config.toml
arch = "conformer"
model = "self-supervised audio encoder (BEST-RQ)"
dataset = "single notes of musical instruments (NSynth)"
train_examples = 184686
n_mels = 64
hop_length = 160
input = "log_mel"
win_length = 512
codebook_size = 256
mask_prob = 0.05
norm = "rmsnorm"
activation = "reglu"
mlp_ratio = 2.67
head_dim = 48
fused_qkv = false
qk_norm = false
inner_norm = true
subsampling = 4
layers = 12
width = 256
positions = "sincos"
kernel_size = 15
init = "xavier_uniform"
residual_init = "scaled_by_depth"
optimizer = "muon"
muon_scale = "match_rms_adamw"
lr = 0.0052
momentum = 0.9
nesterov = true
orthogonalizer = "newton_schulz_5"
adamw_lr_other_params = 0.0015
grad_clip = 5.0
steps = 2800
batch_size = 64
epochs = 1.0
lr_schedule = "poly"
final_lr_fraction = 0.05
warmup_steps = 560
weight_decay = 0.1
adamw_weight_decay_other_params = 0
Rows from block 4 of a small self-supervised audio encoder (BEST-RQ), named by matrix and row number. Rows with one number belong to one neuron. Each number is 128 + 24 x the weight over its row's rms, rounded and kept within 0 to 255. All counts start at 0.
After each neuron's rows are labels from the 100 clips, of 14976, where the neuron reaches its largest size: "loudest band" is the band of the loudest frequency at the time of the peak; "responds to" is what is common among them. Only what is clearly more common there than usual is listed. The data: single notes of musical instruments (NSynth).
# gate: first MLP gate (model.blocks.4.ff1.gate.weight, 672x256), inputs 0-63
# fc1: first MLP up (model.blocks.4.ff1.fc1.weight, 672x256), inputs 0-63
# fc2: first MLP down (model.blocks.4.ff1.fc2.weight, 256x672, transposed), outputs 0-63

gate.495 [168 151 117  98 129 157 163 137 146 139 101 129 141  93 173 167 135  92 131 121 137 156 122 101 139 109 148 144 141 141 140 133 115 119 110 138 133 123 103  99 123 119  97 122 132  96 142 101 181 150 147 121 132 108 128 144 177 132 158 151 112  89 117 105]
fc1.495 [106 134 119  84 156 114  94  98 156 127 111 134 138 138 131 140 154 141 126 128 117 140 145 155 118  92 125 123 121 124 107 122 142 157 120 129 107 160 106 164 131 152 111 121 108 127  95 132 109 142 118 140 110 175 151 120 117  63  99 153 180 118 152  96]
fc2.495 [151 139 115 153 123 113 136 143 141  93  79  98 139 167 129 121 145 126 124 146  82 157 151 112 160 141 143 118 168 137 179 164 126 137  97  80 149 115 173 127 124 131 139 124 161 126 171  90 110 140 131 128 139 134 113 109 116 155 146 143 149 139 111 181]
loudest band: 500 to 1000 Hz
responds to: pitch class F; pitch class C#; note: C#4

gate.145 [121 185 126 123 148 105 111 126 101  98 152 149 154 172 166 100 172 170 102  85 152 142 105 144 105 141 157 118 167 116 117  99 116 118 122 105 115 101 100 121 119 120 142 107 148 127 137 157  89  95 140 126 147 155  88 115 104 138 101  98 109  78 147 135]
fc1.145 [123 132 103 142 117 170 123 127  90 118 128 130  98  64 114 145 141 141 157 101 141  96 102 137 130 104 130 106 141 125  65  96  92 132  98 126 162 130 143 111 173 132 106 135  99 111 164 107 127 126  83 125 123 135 136  65 115 165  82 136 118 128 149 112]
fc2.145 [110 129 113 145 121 101 148 147 159 148  92 109 141 174 147 117 134 123 103 106 105 164 131 128  97 155 128 173 131 124 172 125 108 141 141 175 105 113 122 120 108 155 144 116 127 112  98 158 155 157 193 138 146 138 117 100 128  97 172 117  99 156 130 161]
loudest band: 500 to 1000 Hz
responds to: octave 5; pitch class E; note: E5

gate.174 [153 154 151 114 118 125 130 101 114 131 138 139 137 151  57 164 134 164 123 145 174 157 139 138 129  99 120 149 110 130 130 121 114 123 136 101 143 161 138 111  95  86 144 121 147 141 117 105 114 135 134 106 100 142 168 116 133 113  92 154 146 131 127 140]
fc1.174 [147 155 132 123 123 113 134 166 131  99 146 153 116 167  89 123 158 128 136 163 124 136 179 122 165  91 101 139 132 182 173 126 114 134 126 111 146 144 153 145 139 128 143 175 145 167 130 111 131 152 121 136  96 120 157 126 104 108  95 151 127 172 139  98]
fc2.174 [109 117  95 118 144 159 120 136 153 107  99 155 145 180 167 145 115 142 138 116 135 112 133 144 142 111 142 107 143 121 123 136 153 150 126 133 148 130 131 138 169 119 154 113 156 115 145 175 158 101 115 102 168 123 125 146 111 116 163 130 108  90 105 152]
loudest band: 250 to 500 Hz
responds to: octave 3; string; pitch class F#; note: F#4

gate.246 [130 120  90 112 120 143 110 136 136 139 117  75 114 148 154 110 127 166 123 134 151 118 132  93 139 152 131 108 114 101 136  98 165 128 139 118 138  82 147 151 205 138  98  88 126  76 116 157 161 123 144 188 169 134 138 126 115  94 132 140 106 105 122 136]
fc1.246 [106 122 129  82 170 155  96  90 128 183 157 147 164  79 126  97 108 139 119  82 102 124 150 133 112 141 123  93 172 129 113 147 135 131 117  79 144  93 129 135 134 129 111 165  97 127 156 133 114 112 138 137  78 103 134  83  82 167 134 106 140  84 118 104]
fc2.246 [137 119 124 198 159 113 120 104 152 146 122  83 103 120 147 122 137 105 192 174 109 157 108 126 185 116 103 115 130 155 147 126 131  83 120  85 152 141 136 142 102  77 160 104 174 162 118 116 113 179 131 151 153 137 125 133 136 118 101 117 120 151 115 125]
loudest band: 500 to 1000 Hz
responds to: octave 5; pitch class F

gate.350 [132  80 192 151 162 118 142 124 155 145 136 116 124 123 149 109 169  95 119 136  98 136 133 131 137 110 119 121 147 124  99 155 121 106  76 109 132 143 115 127 140 125 132 149 159 142 132 113 147 154 138 138 117 138 146 117 117 130 120 153 128 121 152 112]
fc1.350 [136  97 153 127 156 111 121 115 143 113 169 107  98 183 142  94 135 105 143 129  91 121 103 141 135 102 103 131 108 119 135 132 141 118 121  91 185 141 139  73  96 103 122  86 132 149 140 135 126  84 137 146 138  97 134 136 138 164 133 118  94  96 146 175]
fc2.350 [108 126 138 112 120 167 115 131 142 152 116 144 152 149 106 140 175 129  76 109 144 150 159 136 133 137 128 115 144 139 172 164 137 159 120 148 109 138 108 146 152 123 132 142 151 106 131 146 127 123 153 164 108 154 167  97 136 117 156 143 142 182 131 103]
loudest band: 250 to 500 Hz
responds to: synthetic

gate.114 [134 132 153 116 101 179 121 140 104 128 130 114 177 133 119 125 146 128 204 147 128 157 119 118 115 119 121  82 147 115 124 140 126 142 155  91 125 125 109 110 122 144 145 129 121 134  83 157 106 175 140 108 104 137 115 166  88 119  54 107 146 115 103 118]
fc1.114 [176 118 175 130  89 119 123 133 165  98 113 114 146 143  93 179 134 151 184 135 110 102 126 153 144 137 149 112  98 128 162 139 109 130 120 156 155 112 136 152 140 132 164 116  88 102 143 149 158 171  82 113 133 125  89 127 133 103 138 181 124 121 104 112]
fc2.114 [ 85 132  84 162 152 124 116 121 116 115 131 144  70 125 186 130  96 134  80 129 144 195 127 133 110 142 129 142 155 127 140 140 142 117 127 142 102 145 123 147 150  86 129 100 104 148 135 142 105  99 109 128 140 103 110 162 136 143 118  89 158  99 101 127]
loudest band: 250 to 500 Hz
responds to: octave 3; string

gate.128 [122 138 152 130 138 109 109 101 160 104 129 108 116 147 112 145 143  98 100 149 158 153 136 132 191 116  87 131 162 151 141 138  78 162 152 120 152 108 147 132 137 134 114 121 164 141 168 128 143 161 165  92 103 110 132 138 106 106 113 102 134 169 143 188]
fc1.128 [ 96 128 108 108 137 116 137 108 120 151 103 125 188 135 181 131  96 151 158 101 118 117 123 130 113 103 184 165 141 121 123 151 133 160 131 198 123 136 128 182 150 114 137  96 123 124 133 145 105 165  76 135 152 112 135 151 154  94 143 143  76 141 124 153]
fc2.128 [141 111 132 144 112 137 116 148 168 142 113 149 105 125 125 130 138 128 139 148 140 138 172 154 138 135 125  92 145 156 121 114 153 111 104 105 122  98 170 106 116 126 150 144 149 119 158  97 124 104 143  74 127 150 122 106 120 140 143 151 193 120 133 138]
loudest band: 500 to 1000 Hz; 1000 to 2000 Hz
responds to: octave 5; pitch class A; note: A5; pitch class G#

gate.429 [170 103 119 106 114 144  78 132 155  98  92 110 128 128 159 153 146 129 149  90  91 174 129 121  98 169 125 111 128 148 104 173 128 111 101 154 118  94 118 141 144 145 166 110 123 149 156 115 104 119 120 137 126 109 135 133 135 120 102 132 160 105 136 122]
fc1.429 [152 156 140 151 150 107  97 124  75 150 149 115 111 115 128 146 116  85 105 128 148 130 128 132 131 122 124  86 101  89 145 139  67 105  97 112 105 140 143  89 114 121 168 113 134  73  98 177 122  94 159 151 164 106 157 148 166 130 150  96 128 113 167 146]
fc2.429 [128 135 127 114 111 140 136 175  89 122 123 142 128 100 118 158 128 122 109 153 135 102  80 125 125 111  71 140 127 152 135 107 100 174 115 190 110 132 125  81 154  95 105 118 152 143 117 111 142 133  99 128 121 130 114 152  93 109 133 159 121 148 102 132]
loudest band: 250 to 500 Hz
responds to: octave 3; pitch class F#

gate.193 [112 143 128 134 145  98 149 119 116 103 143 118 133 123 152 129 137 121 110 112 115 134 101 113  97 109 122 181 140 130  68 148 102 147 134 122  70 111 172 108  98 103 146 127 120 140 105 127  85 125 135 112 149 117 102 107 102 126 120 129 169  93 136 121]
fc1.193 [110 136  97 100 130  97 145  72 149 109 123 143 173 170 167 112 154 112 155 112 140 110 118 114 126 119 137 159 119 110  96 190 139 116 135 158  94 119 158 131 184  89 128 139 144 137 154 151 121 116 116  98 152 100 124 131 115 115  95 141 179 109 138 138]
fc2.193 [125  87 182 116 108 119  86 105 147 119 106 108 155 102  94 133  87 161  91 142  89 154 122 155  95 124 141 136 117 116 142 113 114 114 116 128 129 139 120 176 108 176 135 153 146  84 121 127  82 134 134 155  81 160 129 151 175 140  53 117 139 142 125 136]
loudest band: 250 to 500 Hz
responds to: octave 4; mallet

gate.308 [ 92 103 121 118 102 157 120 106 168 123 118  99 112 130 144 118 159 135 120 121 104 115 103 152 133 139 127 156 132 106 127 120 141 102 128 122 149 130 134 149 145 135 145 133 121  92 132 114 148 103 117 106  92 144 124  87 143 143 108 134 114 117 178 162]
fc1.308 [112 113 114 136 148 148 105 127 133 161 161 131 103 118  79 141 102 121 110 127  99  84 110 163 131 137  94 140 167 156 139 123 142 138 148 110 126 111 130  83 121 154 127 150 142 120 114 111 113 148 138 115 134  88 113 135 130 104 122 133 122 168 186 145]
fc2.308 [127 158 111 131 104 146 156 130 158 109 143 124 123 158 139 100 144 147 137 144 145 107  84 132 156 131  94 158 133 143 121 128 122 130  84 189 135 185 154 187 108 148 109 112 120 168 138 176 129 120 110 124 100 141 122 145 132 132 155 145  92 137  85 112]
loudest band: 250 to 500 Hz
responds to: acoustic; octave 4; octave 3; pitch class F

gate.415 [140 170 145  67 144 144 154  81 160  98 115  65 139 111 102  89  89  88 139 167 111 152  85 156 149 123 172 104 144 146 137 127 129 125 132 113 104 154 125 151  80 104 155  83  74 156 146 104 152 161  99 146 121 132  82 144 105 106 151 114 107  70 106 145]
fc1.415 [177 105 145 167 122 126 140 154 141 130 142 140 108 125 119 156 101 118 149 148  89 142 139 197 103 152 173 128 105 104 118  96 133 146  93 124 160 142  98  90 148  99 171 110  81 116 130 100 146 124 140 143 100 153  90 146 133 116 101 123 114 146 149 130]
fc2.415 [ 96 106 156 133  92 104 112 107  79 124  88 131 142 104 156 110 148 160 132 154 149  77 142 127 100 143 107 113 127 120  93 159  94 100 122  76  91 138 116 150 132 143 128 108 165 113 152 129  83 115 120 120 136 132 138  76 128 100 106 145 134 134 124 139]
loudest band: 1000 to 2000 Hz
responds to: pitch class A; octave 5; vocal; note: A5

gate.417 [ 98 183  69 127 138  92 146 128 113 132 118 122  70 152  90 127 151 145 105 100 133  80 139  79 107 151 123  93 150 127 143 144 142 114 146 121 126 139  97 165 135 119 127 124 132 110 118 129 109 108  95 118  85 147 161 111  92 147 110 121 135 138 149 161]
fc1.417 [133 105 117  85  76 124 102 124 139 102 166 140 136 112 104 138  86 111 100 128 103 147 143 172  89  66 105 108 116 167 154 106 116 110 133 142 115 168 155  88 125  96 123 126 135 166 125  97 108 135 124 113 128 143 136 101 119 115  99  97 134 135 115 130]
fc2.417 [109  92 139 118  83 128 124 130 139 135  93 132 105 110  94 140 130 120 153 109 139 132 132 118 149 125 129  92 102 129 152  80 154 119 130 127 120 165 104 170 100  74 170 104 119 110 153 189 115 106 143 120 144 128 120 185 126 126 159 106  95 116 110 108]
loudest band: 500 to 1000 Hz
responds to: octave 4; pitch class C#; instrument family: string; note: C#4

gate.30 [141 159 162 168  99 113 133 105 166 108 126 176 127 131 162 163 158 166 135  87  79 134 128 125 133 112 125 151  97 115 147 118 132 103 114 118 108 134 172 128 133 144 156 141  87 118  97 129 158  94 135 139 176 130 135 113 101 115 126 150 171 134 142 152]
fc1.30 [125 135 142 144 169 137 130 107 129 164 144 100 126 134 120  93 146 115  89 142  93 143 117 110  92 153 150 150 125 117 174  61 127 105  79 112 129 139 124 141 169  91  84  89 128 149 118 108 122 114 151 132 140 130 147 116 100 115 151 146 141 127 146 130]
fc2.30 [145 151 142 103 114  89  93 139 147 100  59  70 103 115 130 143 101 102 163 125 143 140 146 131 143 109 127 123 133 126 105 141 110 164 133  90 146 159  92 108 102 147 140 122 155  93  88 194 106 118 163 178 100 144 122 140 154  86 117 116 117 104 115 157]
loudest band: 500 to 1000 Hz
responds to: brass